From a checkpoint of a small encoder-decoder audio transcriber.
Model: 15M parameters, encoder arch conformer, encoder norm layernorm, encoder activation squared_relu, encoder moe top_k, encoder num experts 8, encoder layers 10, encoder width 192, decoder width 256, decoder layers 8, decoder norm layernorm, decoder activation swiglu.
Data: 26041 training examples, 36.1 epochs.
Rows from block 7 of the audio encoder of a small encoder-decoder audio transcriber, named by matrix and row number. Rows with one number within an expert belong to one neuron, the router's apart. Each number is 200 + 20 x the weight over its row's rms, rounded and kept within 0 to 999. All counts start at 0.
Before each expert's rows are labels from the 100 clips, of 14976, where the router gives the expert most weight on average: "loudest band" is the band of the loudest frequency at the time of the peak. Only what is clearly more common there than usual is listed. The data: short read English sentences (LibriTTS-R). In brackets: how many of the 100.
# router: router (encoder.blocks.7.mlp.router.weight, 8x192, trained with AdamW), inputs 96-191
# up: expert up (encoder.blocks.7.mlp.up, 8x96x192), inputs 96-191
# down: expert down (encoder.blocks.7.mlp.down, 8x192x96, transposed), outputs 96-191

# expert 5
loudest band: 500 to 1000 Hz (44)
router.5,208,205,218,215,182,253,221,219,174,214,198,225,201,173,192,195,188,182,200,196,214,177,227,186,167,227,186,182,178,178,241,209,193,222,168,224,187,199,217,188,189,192,194,218,186,177,193,182,218,234,182,150,186,158,186,192,180,200,243,191,204,204,197,194,173,172,203,196,196,207,168,192,199,212,171,176,208,202,193,203,188,206,238,189,187,232,202,165,204,214,208,218,193,199,214,193
up.22,223,210,207,185,227,179,171,206,230,212,198,194,180,154,194,184,210,208,211,213,173,203,234,177,194,223,191,198,178,178,214,200,204,201,213,207,189,205,215,179,231,192,213,232,181,233,179,229,170,222,185,191,170,172,193,180,198,186,205,214,189,204,205,247,203,197,178,243,200,175,192,216,213,173,165,189,180,199,217,204,215,228,196,174,193,183,179,213,205,185,210,220,183,190,202,186
down.22,219,172,188,198,178,223,168,204,194,238,215,214,203,216,178,199,193,203,168,186,183,188,212,189,213,212,209,199,185,208,218,206,184,162,214,217,225,216,196,202,215,210,170,210,239,191,199,210,189,206,219,192,189,251,213,142,181,203,189,177,201,223,187,188,212,209,242,200,171,225,155,177,187,200,153,223,201,220,201,223,157,216,226,213,207,206,208,176,195,210,174,197,181,160,227,223
up.23,174,214,179,188,200,200,228,154,193,233,186,196,221,201,216,190,204,207,204,213,235,178,181,206,183,203,197,202,215,180,185,166,251,230,205,195,196,187,201,212,177,238,205,182,187,194,198,192,189,187,224,192,210,205,190,215,185,156,207,191,168,182,201,197,199,188,168,201,178,210,225,220,220,206,201,168,223,180,189,198,204,206,207,197,173,244,238,185,214,186,234,219,179,242,195,182
down.23,207,198,197,246,188,192,187,213,195,191,190,184,211,193,179,235,204,162,228,206,204,201,222,174,194,189,183,195,194,207,178,220,215,214,187,232,176,206,173,170,207,177,236,207,197,220,185,218,208,208,203,202,178,179,192,194,193,130,211,207,198,216,213,185,234,182,193,247,173,192,177,204,236,207,236,189,197,191,192,208,191,215,216,181,177,205,204,224,198,238,232,173,156,186,196,158
up.24,198,207,182,178,176,213,247,170,223,220,170,205,227,222,240,192,214,164,204,186,220,185,190,201,193,228,162,192,203,208,178,185,191,240,180,196,188,204,191,188,161,210,200,210,228,196,204,169,204,224,167,189,207,223,171,222,230,166,193,234,193,169,233,192,225,209,182,220,169,188,217,202,240,174,177,209,232,204,191,227,163,188,238,210,191,185,212,225,205,223,182,205,178,220,176,194
down.24,216,220,220,232,184,184,193,187,177,206,169,209,232,225,200,179,232,166,218,190,198,209,204,221,193,184,194,238,169,171,195,236,207,222,181,190,202,197,173,219,199,191,226,213,222,206,257,176,208,210,194,202,218,212,187,192,172,191,200,182,185,191,172,213,210,235,189,205,194,236,219,169,192,192,203,196,221,200,219,215,237,187,213,159,186,207,164,193,199,189,217,202,217,195,219,210
up.25,189,156,210,217,209,194,187,225,240,170,212,233,184,245,206,179,190,225,174,194,204,194,216,179,202,161,190,179,213,211,227,221,200,176,170,241,197,190,205,216,189,170,220,199,206,186,193,204,208,191,191,221,174,200,202,242,187,185,211,211,242,219,178,232,204,190,210,222,213,204,198,176,173,186,194,215,184,182,171,195,237,196,206,203,203,213,219,198,173,167,182,201,201,190,191,262
down.25,187,205,171,177,198,232,207,210,177,234,212,186,184,209,206,174,201,230,185,177,254,165,218,213,206,205,164,221,208,203,219,177,174,194,181,177,221,199,164,185,157,218,218,202,170,186,190,153,195,183,210,194,161,169,217,213,200,163,209,213,203,195,170,207,228,153,221,222,191,178,198,192,199,217,227,211,233,167,218,226,234,210,220,190,195,225,219,189,205,211,263,188,241,210,204,214
up.26,175,201,195,207,205,186,214,214,191,196,233,173,202,234,184,221,223,211,217,171,217,212,196,207,214,195,161,227,184,224,225,229,167,202,192,193,183,148,206,185,191,190,166,183,189,212,191,158,228,195,216,183,220,203,188,192,211,207,191,250,217,194,204,172,175,217,191,213,208,180,151,187,190,183,196,188,184,212,187,193,214,203,209,218,214,217,218,180,236,206,177,168,168,191,204,207
down.26,231,165,218,224,219,187,200,198,207,166,183,209,198,174,228,186,211,190,198,240,207,174,206,214,233,223,205,170,175,177,202,214,222,208,222,194,201,210,259,217,220,212,190,199,217,197,197,231,217,224,186,174,203,235,166,184,253,191,184,199,206,214,175,204,215,240,207,144,218,171,207,170,185,197,173,216,174,171,189,185,191,178,195,171,179,228,252,201,157,204,208,181,190,187,187,185
up.27,206,168,196,184,229,198,203,215,224,221,192,190,170,180,204,168,206,183,228,212,218,185,193,176,217,187,226,195,199,223,191,186,176,190,198,242,179,181,221,196,229,220,212,227,150,201,188,201,226,191,180,188,232,192,190,189,199,207,205,184,198,215,203,204,185,191,232,174,207,224,174,196,216,200,187,229,176,217,212,170,221,187,204,181,209,234,197,180,198,200,167,186,166,218,177,190
down.27,201,171,216,194,218,202,203,181,204,208,233,213,199,184,188,180,224,178,196,215,217,192,187,159,207,184,204,212,231,209,220,206,203,225,162,198,207,205,215,173,191,163,187,222,186,175,212,183,189,199,175,187,241,217,204,207,203,222,220,189,198,193,182,186,198,203,202,197,207,182,188,181,186,199,173,231,223,183,217,180,234,211,219,193,181,204,193,221,222,195,230,233,198,193,172,161
up.28,177,206,185,194,193,178,179,210,169,174,197,235,184,217,231,197,166,232,205,179,188,189,194,183,185,209,220,202,176,198,213,202,173,213,213,215,211,208,214,196,214,212,202,214,148,215,209,183,198,222,198,207,199,244,198,201,190,199,212,147,211,198,227,228,215,179,218,157,207,182,180,179,212,193,158,191,230,224,193,152,209,194,233,186,185,172,193,204,207,194,212,171,200,226,166,201
down.28,187,235,193,178,211,213,234,217,229,205,192,184,206,200,187,220,192,220,164,171,204,218,212,213,185,194,228,240,217,200,198,183,180,200,218,197,207,195,195,193,165,212,190,182,164,156,188,195,197,237,221,196,171,191,221,190,233,201,170,191,174,222,198,188,189,187,203,204,230,184,170,213,158,182,227,206,176,214,178,206,183,199,218,202,224,202,192,225,173,227,209,181,164,238,196,217
up.29,214,190,222,154,183,215,205,195,157,222,203,191,191,228,205,224,211,194,183,215,209,195,188,203,196,152,185,204,218,164,185,233,191,204,229,197,201,194,187,191,219,239,239,168,210,239,185,198,197,211,210,177,229,168,166,201,184,196,189,208,227,180,184,231,186,203,207,213,193,201,200,190,222,222,207,182,189,180,190,173,180,190,174,202,178,241,190,204,202,206,203,203,199,181,210,212
down.29,156,170,226,184,198,200,213,188,198,197,204,183,189,220,213,191,216,221,213,216,246,222,206,201,187,214,234,194,212,200,190,210,198,185,183,223,216,188,190,165,173,176,206,215,211,183,202,187,173,192,221,207,210,197,213,189,190,182,199,232,211,201,216,171,180,175,160,211,164,170,174,190,210,197,175,218,208,220,190,200,173,189,173,182,220,200,196,216,194,204,201,207,218,139,198,202
up.30,209,170,220,168,186,196,208,203,201,180,207,203,206,200,186,179,195,199,198,201,182,241,205,222,184,226,186,198,192,203,199,171,179,232,227,192,187,207,209,203,190,182,150,183,199,227,198,188,194,168,166,224,199,197,192,200,195,163,199,210,218,184,233,162,189,177,210,214,194,195,150,212,190,203,230,196,216,284,181,210,181,161,216,190,207,226,235,195,215,193,223,214,192,211,233,206
down.30,210,178,216,224,200,181,200,177,193,141,204,213,193,209,196,168,201,215,210,173,171,226,188,202,205,202,210,194,223,202,176,195,165,208,187,203,179,187,193,198,184,187,211,188,154,190,183,192,172,206,204,149,226,214,196,186,212,186,206,212,188,220,221,229,164,202,226,193,222,189,229,234,233,191,243,199,207,174,197,207,229,247,169,193,175,200,175,195,216,230,226,223,195,216,196,180
up.31,184,176,209,232,184,213,186,204,187,225,208,167,254,197,202,194,188,199,210,184,187,210,219,233,159,180,193,197,233,188,209,211,163,232,224,171,205,200,183,212,188,209,188,198,220,204,192,212,177,198,225,169,173,177,187,221,224,188,184,206,194,205,175,197,206,219,196,203,213,254,224,208,186,210,201,179,217,191,217,228,184,190,173,174,237,176,214,212,186,219,215,252,235,196,225,204
down.31,204,199,225,184,207,218,201,225,192,176,209,204,184,164,217,212,183,210,205,190,223,179,209,192,221,224,162,244,202,245,196,153,163,179,205,216,174,198,234,207,190,187,185,210,217,183,225,146,191,226,196,197,198,173,195,203,204,223,183,216,210,198,176,181,189,167,190,190,175,217,178,218,227,199,172,197,210,181,233,197,231,189,188,217,213,200,195,198,191,211,194,204,219,182,194,198
up.32,208,226,211,193,199,176,177,221,186,222,215,202,179,214,198,192,221,222,196,196,235,195,210,176,216,229,190,192,199,186,202,203,229,183,194,237,190,177,216,191,196,227,205,234,224,213,182,172,218,182,184,190,180,201,211,167,165,177,186,235,185,181,168,195,185,182,210,193,172,175,218,181,258,181,188,156,184,204,208,220,234,175,188,198,180,169,204,192,195,184,196,184,179,215,188,201
down.32,166,178,231,186,205,222,207,194,190,191,235,174,231,161,184,192,206,210,168,204,158,203,199,196,235,175,231,191,216,178,178,216,188,196,208,180,212,202,219,222,197,223,198,189,209,181,220,194,196,167,213,215,207,215,218,188,207,215,166,169,191,200,221,205,198,219,212,218,194,197,244,237,212,213,207,208,206,198,210,211,198,225,170,203,165,184,180,204,210,193,187,170,201,248,202,188

# expert 4
loudest band: 250 to 500 Hz (37)
router.4,201,191,207,208,218,171,197,224,158,232,255,186,177,191,185,233,197,194,175,165,241,182,182,235,188,235,183,178,210,196,214,217,209,204,177,215,195,192,200,193,194,179,207,198,177,196,219,191,186,183,196,199,204,216,190,214,188,187,196,212,193,203,211,217,179,244,227,179,184,160,206,177,213,195,172,201,196,182,172,200,226,202,174,191,203,220,218,185,217,182,191,180,201,200,211,224
up.22,237,170,171,226,184,193,188,174,210,191,238,199,205,200,168,203,197,171,180,203,215,206,198,193,149,151,186,160,181,205,214,223,209,188,212,228,174,201,185,203,195,200,191,186,175,165,211,197,226,224,188,205,197,206,223,206,194,214,210,157,199,165,232,186,231,209,201,184,190,198,211,192,221,216,193,179,222,195,189,249,221,219,184,208,198,220,194,186,200,205,206,224,177,161,221,176
down.22,213,198,187,170,219,195,227,183,187,194,218,207,196,214,201,190,203,220,211,192,206,209,218,212,195,203,158,198,191,196,200,209,230,203,191,197,201,235,214,188,228,213,186,209,180,200,191,212,182,197,205,165,177,195,189,215,159,188,155,197,213,202,185,205,230,167,195,187,226,179,218,174,216,213,217,188,213,177,201,205,189,201,237,226,196,182,197,183,196,163,214,177,239,174,184,205
up.23,188,150,209,247,198,206,172,222,190,205,210,217,207,213,225,170,184,222,189,237,220,190,179,194,195,224,220,200,192,170,198,181,207,184,222,200,218,224,186,167,210,198,198,215,210,180,223,199,229,244,208,182,214,178,204,197,213,242,185,177,205,191,206,226,166,229,199,216,193,194,201,197,220,185,177,204,203,196,199,191,181,172,183,222,184,215,207,158,186,216,174,196,195,216,213,235
down.23,201,212,160,201,190,220,197,223,191,218,214,221,225,230,229,203,204,213,232,223,181,182,205,212,195,195,194,174,209,212,218,190,163,175,168,205,206,170,190,166,210,178,175,198,227,244,188,227,222,201,209,208,206,189,220,194,202,220,185,181,197,223,189,222,188,192,178,218,199,201,185,170,212,206,221,162,193,193,183,198,168,190,259,237,200,194,232,204,201,198,183,211,224,189,171,206
up.24,219,163,199,245,211,212,165,180,241,181,190,206,142,178,195,206,186,196,205,193,220,211,242,167,180,223,196,219,212,216,222,190,196,200,216,187,200,202,182,233,204,181,204,195,216,214,187,213,175,199,179,194,193,191,180,200,226,202,179,205,255,211,220,221,182,190,222,187,188,193,172,189,185,196,218,236,239,235,226,222,218,210,177,177,222,216,175,221,213,212,197,196,193,210,217,170
down.24,235,199,201,190,209,217,202,190,215,242,205,180,190,199,225,209,213,191,193,186,206,168,198,167,212,197,218,206,200,178,214,169,204,212,209,189,190,203,197,208,159,184,191,183,233,179,191,195,217,173,220,203,178,191,203,189,193,188,185,207,201,176,204,191,225,190,196,188,225,232,213,188,234,213,197,153,220,222,231,213,216,218,223,205,211,215,208,226,219,211,190,164,204,217,187,153
up.25,204,222,215,187,204,203,182,278,213,188,236,203,199,177,210,196,212,201,182,218,196,218,180,201,231,163,164,207,201,210,192,212,227,217,153,184,177,206,235,179,204,176,234,234,240,204,155,224,178,228,211,206,205,192,205,202,184,195,210,192,222,205,163,225,218,213,215,216,224,214,177,209,208,196,176,206,205,194,186,198,260,193,197,196,194,204,218,208,182,201,191,207,185,223,212,218
down.25,191,182,237,194,206,173,197,201,216,200,233,210,203,188,141,210,176,199,221,204,243,229,168,200,236,219,185,159,198,192,234,209,222,196,195,205,197,245,180,174,186,216,182,194,181,159,236,216,184,195,183,212,170,229,193,217,213,209,178,178,217,177,182,152,196,216,181,200,226,192,187,215,217,194,213,190,212,204,192,190,235,210,232,185,196,222,169,196,212,210,193,228,218,198,206,179
up.26,221,191,192,214,201,207,163,162,220,232,224,191,170,175,202,220,180,197,222,205,222,213,201,187,208,200,166,214,191,224,187,192,210,213,177,203,185,210,201,186,203,225,197,231,209,188,176,238,220,209,205,202,169,165,168,199,193,208,202,201,234,179,193,217,206,168,192,156,221,255,197,210,195,217,206,179,214,203,168,190,165,183,171,221,186,178,231,196,216,221,184,174,208,184,168,205
down.26,161,219,174,198,183,226,186,204,181,194,197,180,202,230,194,171,201,195,213,186,201,194,181,205,256,204,186,182,215,202,198,189,229,212,197,227,222,180,171,244,180,252,229,206,202,216,224,198,228,237,214,188,213,178,203,211,217,216,219,220,226,175,199,196,174,206,193,234,217,181,205,206,203,174,221,220,218,193,174,198,172,187,202,193,190,205,227,191,219,214,239,215,225,193,211,191
up.27,236,189,184,187,200,183,191,201,208,220,212,164,188,166,213,206,187,191,175,190,205,218,214,192,203,273,209,188,179,202,191,217,196,223,180,209,177,220,178,194,182,201,205,196,216,205,181,208,187,194,173,169,187,195,209,187,236,185,195,206,219,210,191,250,247,215,199,195,179,229,196,185,219,212,221,201,218,198,188,200,182,207,219,214,189,171,182,175,199,184,208,191,207,198,179,203
down.27,221,210,166,194,154,190,207,208,195,189,212,161,207,196,193,234,194,205,217,185,185,187,217,187,207,232,186,209,214,211,197,186,194,202,225,176,198,190,165,210,168,201,210,238,223,248,204,224,175,202,191,200,207,205,187,181,216,187,195,201,207,196,198,205,171,223,200,210,224,204,213,181,222,206,215,221,226,220,209,180,183,205,221,187,201,211,186,230,195,219,187,162,217,210,198,176
up.28,229,219,178,174,199,170,234,246,179,171,200,193,209,212,166,208,178,194,216,205,226,181,199,229,160,189,218,179,222,187,189,197,215,201,203,188,187,187,206,180,193,185,221,181,191,194,199,202,192,230,209,196,182,168,181,200,211,196,218,230,182,198,220,204,196,203,197,178,172,212,199,195,202,183,196,180,190,177,180,220,227,236,203,185,201,245,203,208,212,220,203,206,191,228,158,177
down.28,204,199,174,182,190,215,158,187,203,186,185,195,197,188,241,199,200,200,188,188,197,193,216,170,210,212,216,149,182,224,192,199,173,194,198,188,202,181,232,195,186,177,200,196,152,242,195,192,188,173,210,182,226,204,231,189,205,202,202,203,213,152,185,222,206,182,207,204,188,178,162,203,218,213,225,207,196,170,206,188,248,186,192,219,231,179,212,212,188,169,222,189,166,193,207,191
up.29,215,165,207,236,179,212,175,187,182,225,243,233,206,192,196,188,202,184,225,223,187,205,233,192,204,216,208,196,219,166,182,187,221,214,195,210,216,198,183,237,212,215,219,210,159,212,218,153,208,196,234,195,217,190,197,195,173,199,180,175,184,220,219,194,221,171,223,205,242,184,204,181,210,214,177,179,243,179,175,199,210,216,185,198,238,214,202,189,207,209,165,213,225,208,188,200
down.29,233,238,214,210,162,235,222,150,216,238,175,204,196,191,182,196,196,231,181,178,142,151,223,198,197,205,193,198,182,176,217,180,162,222,205,188,195,182,206,248,217,209,196,222,181,209,180,224,212,209,187,200,194,190,203,198,174,197,155,177,216,195,252,197,160,191,253,204,242,187,205,203,220,236,235,206,192,172,207,227,194,226,229,177,221,254,215,219,210,209,192,205,193,230,202,187
up.30,195,185,216,177,204,166,235,161,208,203,222,172,213,197,169,196,191,191,184,165,197,228,208,202,199,189,204,220,199,189,194,200,218,201,193,198,219,168,172,218,170,240,174,185,202,219,194,180,190,187,193,221,162,207,205,199,195,199,219,199,190,175,209,167,221,213,202,188,204,210,220,243,225,214,221,171,179,201,211,217,217,195,192,177,204,249,199,183,194,160,220,188,186,178,190,212
down.30,184,171,202,140,179,177,184,226,183,191,223,201,188,156,247,206,191,208,214,218,190,200,188,209,226,195,194,186,197,190,193,252,200,208,212,188,197,187,255,211,200,191,216,213,216,203,241,217,175,208,200,208,214,211,211,197,182,205,204,198,186,216,210,232,191,213,192,215,195,196,203,154,228,191,209,205,227,193,217,197,195,166,203,159,219,181,199,226,185,222,206,155,189,189,208,146
up.31,174,172,221,197,188,207,208,184,178,207,224,208,167,218,189,199,214,196,211,165,195,173,179,200,213,170,200,199,208,179,194,226,224,198,191,228,189,202,206,230,189,183,228,207,192,213,226,179,187,220,207,192,187,213,214,213,184,224,249,172,150,230,148,180,227,215,171,207,210,177,223,194,207,208,202,244,201,219,216,219,206,181,201,196,197,186,198,172,238,161,188,193,180,171,203,185
down.31,172,192,232,194,220,205,195,192,212,205,221,175,190,201,234,172,154,203,184,162,196,179,223,256,207,199,200,210,209,191,217,187,189,201,213,184,192,198,226,199,195,254,178,224,183,240,194,132,205,155,194,216,185,201,192,218,187,215,191,242,199,231,214,220,218,158,228,164,196,225,208,222,208,176,203,219,215,222,219,215,171,199,196,213,194,204,186,190,210,167,189,192,235,211,197,179
up.32,189,171,192,210,188,188,187,161,174,196,192,216,247,215,213,199,190,222,212,200,198,195,197,209,198,239,204,235,215,186,211,208,197,212,185,212,191,199,206,150,213,184,162,218,181,201,240,186,210,204,178,201,193,223,204,170,215,218,190,175,213,201,213,202,242,217,199,208,178,196,213,164,182,208,214,190,204,184,193,206,204,196,189,182,190,231,170,201,213,198,173,190,227,181,186,154
down.32,203,169,208,226,218,198,194,192,181,188,224,165,212,198,212,188,223,190,193,207,187,221,194,144,208,203,164,191,204,206,241,198,236,195,201,203,192,203,215,199,224,177,203,171,220,190,207,220,202,183,175,217,204,173,227,204,181,177,218,189,220,193,187,224,193,192,193,213,221,200,205,175,216,203,230,168,202,238,192,188,204,168,196,231,215,222,208,196,189,184,215,216,226,206,195,207

# expert 7
loudest band: 2000 to 4000 Hz (45); 4000 to 8000 Hz (45)
router.7,182,247,201,177,210,217,185,223,220,204,169,187,232,207,206,200,219,219,178,232,198,210,248,219,253,172,205,201,197,226,177,187,199,191,236,184,174,211,179,206,194,228,190,208,231,196,206,181,195,217,193,166,170,160,225,175,214,233,173,171,178,189,210,218,173,183,194,232,227,193,194,226,197,179,212,210,205,196,173,206,188,201,209,222,200,179,177,195,216,220,238,178,218,204,232,201
up.22,208,222,198,193,204,163,176,208,189,220,201,181,211,209,197,186,159,223,202,191,182,172,242,213,227,216,233,206,193,195,183,204,188,213,199,156,229,211,217,193,178,208,217,221,199,202,225,215,211,178,199,145,195,215,232,195,177,168,210,190,215,228,155,190,238,179,170,160,203,192,181,190,227,212,233,187,207,181,177,191,180,188,235,219,206,207,188,214,217,201,204,192,225,193,174,194
down.22,210,182,191,205,255,218,192,195,213,182,201,196,207,191,187,235,203,162,193,209,181,182,205,177,220,207,210,189,205,210,174,204,202,223,191,200,174,202,212,165,244,179,182,204,190,202,182,203,209,159,185,169,200,215,234,217,209,201,201,194,183,225,188,214,225,199,269,204,190,189,184,214,214,222,195,165,224,179,186,183,211,203,220,220,182,205,199,173,231,182,213,196,182,187,183,190
up.23,192,171,179,214,222,200,216,222,163,221,194,190,213,223,175,224,193,191,173,206,185,195,185,215,181,164,201,207,205,203,181,212,173,190,197,211,217,226,186,180,204,218,221,201,211,212,238,182,191,176,165,197,177,208,205,186,216,198,192,208,156,216,210,218,199,246,189,185,194,255,233,184,178,213,197,177,179,226,202,184,170,212,230,187,186,194,193,203,202,188,224,187,202,187,190,186
down.23,210,207,188,209,176,185,207,228,193,214,194,171,210,243,175,208,218,235,170,205,188,209,176,204,201,150,216,198,213,200,190,209,180,186,190,216,189,212,197,215,202,213,198,211,172,200,229,182,207,207,212,185,204,194,198,190,189,208,192,199,231,213,206,221,173,173,166,232,201,211,165,185,249,222,216,214,149,210,179,225,197,218,203,207,190,248,209,205,216,243,159,179,181,165,206,211
up.24,164,223,205,204,207,209,216,231,220,203,176,252,169,187,215,215,175,197,205,200,216,195,220,197,170,206,197,161,148,228,235,177,230,199,188,240,196,195,178,213,165,194,204,230,203,178,242,213,224,232,206,209,182,214,189,192,147,223,202,188,203,187,225,197,234,227,192,206,196,197,200,171,250,212,201,226,185,215,213,201,182,152,185,183,181,179,181,205,171,220,197,218,220,177,177,206
down.24,208,175,194,172,208,210,201,197,217,199,229,205,219,194,187,189,161,175,234,219,187,188,205,230,179,188,225,222,212,220,208,217,179,176,186,230,226,196,186,224,178,185,187,211,186,166,174,192,208,216,178,196,198,244,159,258,167,206,218,197,188,208,206,206,214,200,184,208,244,200,190,215,199,221,196,185,221,196,168,225,203,187,225,176,172,237,179,206,185,219,179,215,207,192,181,203
up.25,227,194,158,162,167,201,228,190,210,209,214,187,231,211,190,212,196,188,192,189,215,185,195,167,186,256,198,204,186,199,214,175,219,248,203,232,205,190,186,216,178,200,197,182,182,236,178,183,206,199,240,200,191,181,184,163,179,232,225,200,181,190,211,193,210,177,214,232,217,206,174,212,176,213,189,191,198,181,192,201,226,192,213,183,209,200,162,222,169,182,161,188,230,199,206,219
down.25,219,210,184,188,182,183,217,198,220,200,211,199,202,211,179,195,146,167,213,167,181,204,198,180,160,225,189,213,187,189,229,176,216,193,174,195,207,202,212,210,206,213,202,213,191,227,184,213,203,196,256,187,228,177,166,225,191,200,191,197,207,179,214,209,180,188,224,199,258,199,194,179,180,180,205,216,198,186,238,210,221,185,208,203,242,234,214,196,212,179,162,231,213,183,189,205
up.26,219,156,210,194,186,186,217,183,187,225,196,194,204,237,190,198,210,187,212,205,191,165,189,225,192,232,215,202,200,220,189,209,174,196,204,249,180,243,204,211,192,208,223,203,204,202,171,202,214,199,173,194,241,240,237,189,179,196,188,222,191,194,220,182,200,188,186,216,179,214,210,222,198,179,158,214,189,185,220,197,216,188,198,220,165,196,192,218,214,234,221,176,213,212,202,184
down.26,199,213,201,164,197,179,203,201,186,217,191,175,205,213,213,206,184,190,187,194,213,209,163,159,209,187,187,200,200,170,218,180,208,203,222,175,261,197,167,214,170,195,199,221,207,229,196,206,232,217,169,239,212,216,206,225,204,205,224,190,206,191,201,169,208,207,196,203,224,238,200,209,193,196,214,225,192,187,200,185,215,195,186,192,198,206,201,212,185,174,204,214,179,185,160,167
up.27,205,197,184,254,231,210,191,224,200,178,193,214,188,209,205,199,186,227,184,157,182,218,219,172,187,171,223,212,191,190,212,194,220,185,193,213,193,184,218,222,191,222,191,203,228,168,155,229,192,218,208,197,201,194,210,211,220,204,245,207,237,240,156,180,174,202,211,209,213,191,220,168,231,217,191,226,221,192,211,211,181,192,169,218,169,201,212,180,200,212,201,216,188,202,194,226
down.27,166,226,191,181,177,215,205,185,202,217,203,188,240,172,212,158,163,201,225,147,190,217,195,195,199,209,195,207,202,192,234,180,203,212,194,227,196,207,191,203,187,219,184,197,213,213,216,183,200,180,178,221,213,234,189,199,234,225,190,220,190,161,201,217,180,205,194,167,228,206,212,212,191,197,181,200,159,217,203,206,168,187,194,227,173,235,215,217,190,184,170,178,264,179,182,217
up.28,193,203,188,190,217,193,178,202,203,201,183,181,175,197,177,195,183,196,157,200,218,192,189,230,196,164,152,238,181,213,166,195,221,205,189,219,200,205,221,224,202,195,191,194,215,197,215,218,207,187,225,202,194,214,210,196,195,183,209,185,183,199,235,187,194,229,203,206,226,217,213,198,221,230,171,166,192,202,204,207,185,213,208,192,211,203,190,197,208,168,176,209,187,218,208,200
down.28,200,236,189,191,183,206,171,213,171,213,178,211,201,203,183,248,166,204,191,174,201,205,180,230,225,188,239,192,222,170,206,221,228,184,182,141,221,183,172,208,194,221,211,198,210,218,211,160,198,205,200,195,200,200,221,173,168,221,216,230,197,206,197,198,220,203,196,186,170,186,208,241,235,212,246,173,164,219,241,188,200,227,186,190,189,195,177,200,235,225,226,196,199,182,210,196
up.29,166,207,178,185,214,214,216,175,195,180,188,221,182,223,148,202,170,184,192,174,218,206,217,238,213,185,198,187,187,200,175,226,226,161,185,181,181,197,204,218,210,217,240,204,201,228,189,196,184,172,192,210,170,233,237,191,198,188,206,194,184,218,190,185,195,220,194,196,195,201,206,195,178,209,215,184,211,189,234,213,223,174,177,154,220,180,206,197,204,206,145,205,217,204,178,242
down.29,214,190,231,241,182,228,186,175,193,195,189,185,229,197,207,202,155,169,216,206,154,203,205,205,177,189,182,195,197,226,214,211,190,207,161,188,176,198,193,177,196,193,215,218,201,223,186,274,185,220,191,194,198,238,181,162,197,178,177,216,180,203,177,201,174,195,178,201,228,206,243,213,220,226,213,189,197,207,202,197,188,203,208,185,220,207,171,208,178,212,205,196,224,171,208,192
up.30,218,211,171,190,196,202,188,205,196,210,193,193,210,216,219,164,210,231,188,201,216,191,220,211,222,184,186,187,206,170,200,211,196,228,213,192,193,238,231,247,215,219,186,213,190,183,186,191,182,202,183,194,198,211,194,204,213,206,196,201,201,179,191,158,185,186,190,228,203,196,235,208,214,203,214,188,170,178,167,203,190,186,214,172,190,228,199,187,175,234,179,216,204,173,189,192
down.30,236,201,186,218,187,204,166,173,173,210,162,177,191,190,197,194,186,194,196,219,169,200,199,214,242,165,206,220,202,173,233,207,170,211,218,216,202,175,190,215,194,197,177,233,225,212,174,235,216,172,201,192,185,178,211,202,209,205,192,191,218,249,225,187,201,193,178,177,206,222,196,201,171,229,231,207,206,203,201,188,165,208,218,202,193,223,207,182,236,188,204,190,231,199,207,205
up.31,196,188,215,211,206,223,139,232,197,210,252,182,191,204,198,205,207,219,163,222,196,188,217,175,201,193,234,198,172,204,243,176,206,198,199,170,192,221,231,197,189,193,151,182,220,198,225,173,178,172,162,204,200,180,208,180,218,199,197,229,172,189,175,216,236,205,187,216,189,182,179,208,211,178,178,174,187,195,171,193,200,201,183,202,193,206,206,188,214,212,206,172,175,204,185,204
down.31,190,255,230,173,169,188,204,194,194,205,191,222,190,188,154,228,164,195,193,224,199,198,192,230,218,171,185,179,219,181,214,204,186,202,225,167,212,165,171,192,220,186,212,210,195,200,225,198,200,251,206,201,219,233,203,170,230,180,194,200,219,173,202,190,212,202,197,243,214,196,237,232,183,197,213,186,197,210,197,217,195,214,222,185,196,195,187,174,210,223,227,208,172,227,189,202
up.32,178,206,210,201,211,197,173,171,202,194,195,187,207,195,206,168,178,210,210,200,220,200,218,173,222,201,181,207,225,193,173,202,178,176,237,184,190,189,181,184,209,204,191,216,167,210,191,209,223,223,184,205,183,228,174,201,205,192,216,227,205,210,148,209,206,171,234,193,188,190,168,213,225,202,179,239,219,207,213,212,196,209,237,210,220,237,190,211,178,243,195,190,189,208,175,190
down.32,182,215,215,198,235,184,185,197,198,197,222,202,185,181,187,224,174,190,152,190,193,218,211,228,206,177,158,218,237,232,167,193,200,224,223,221,172,187,188,216,231,224,210,198,217,201,184,210,195,213,185,213,226,193,209,184,171,162,191,246,185,229,191,214,191,175,206,252,181,216,194,201,193,212,206,227,236,241,227,189,148,225,195,185,202,175,202,206,192,248,186,176,218,218,206,209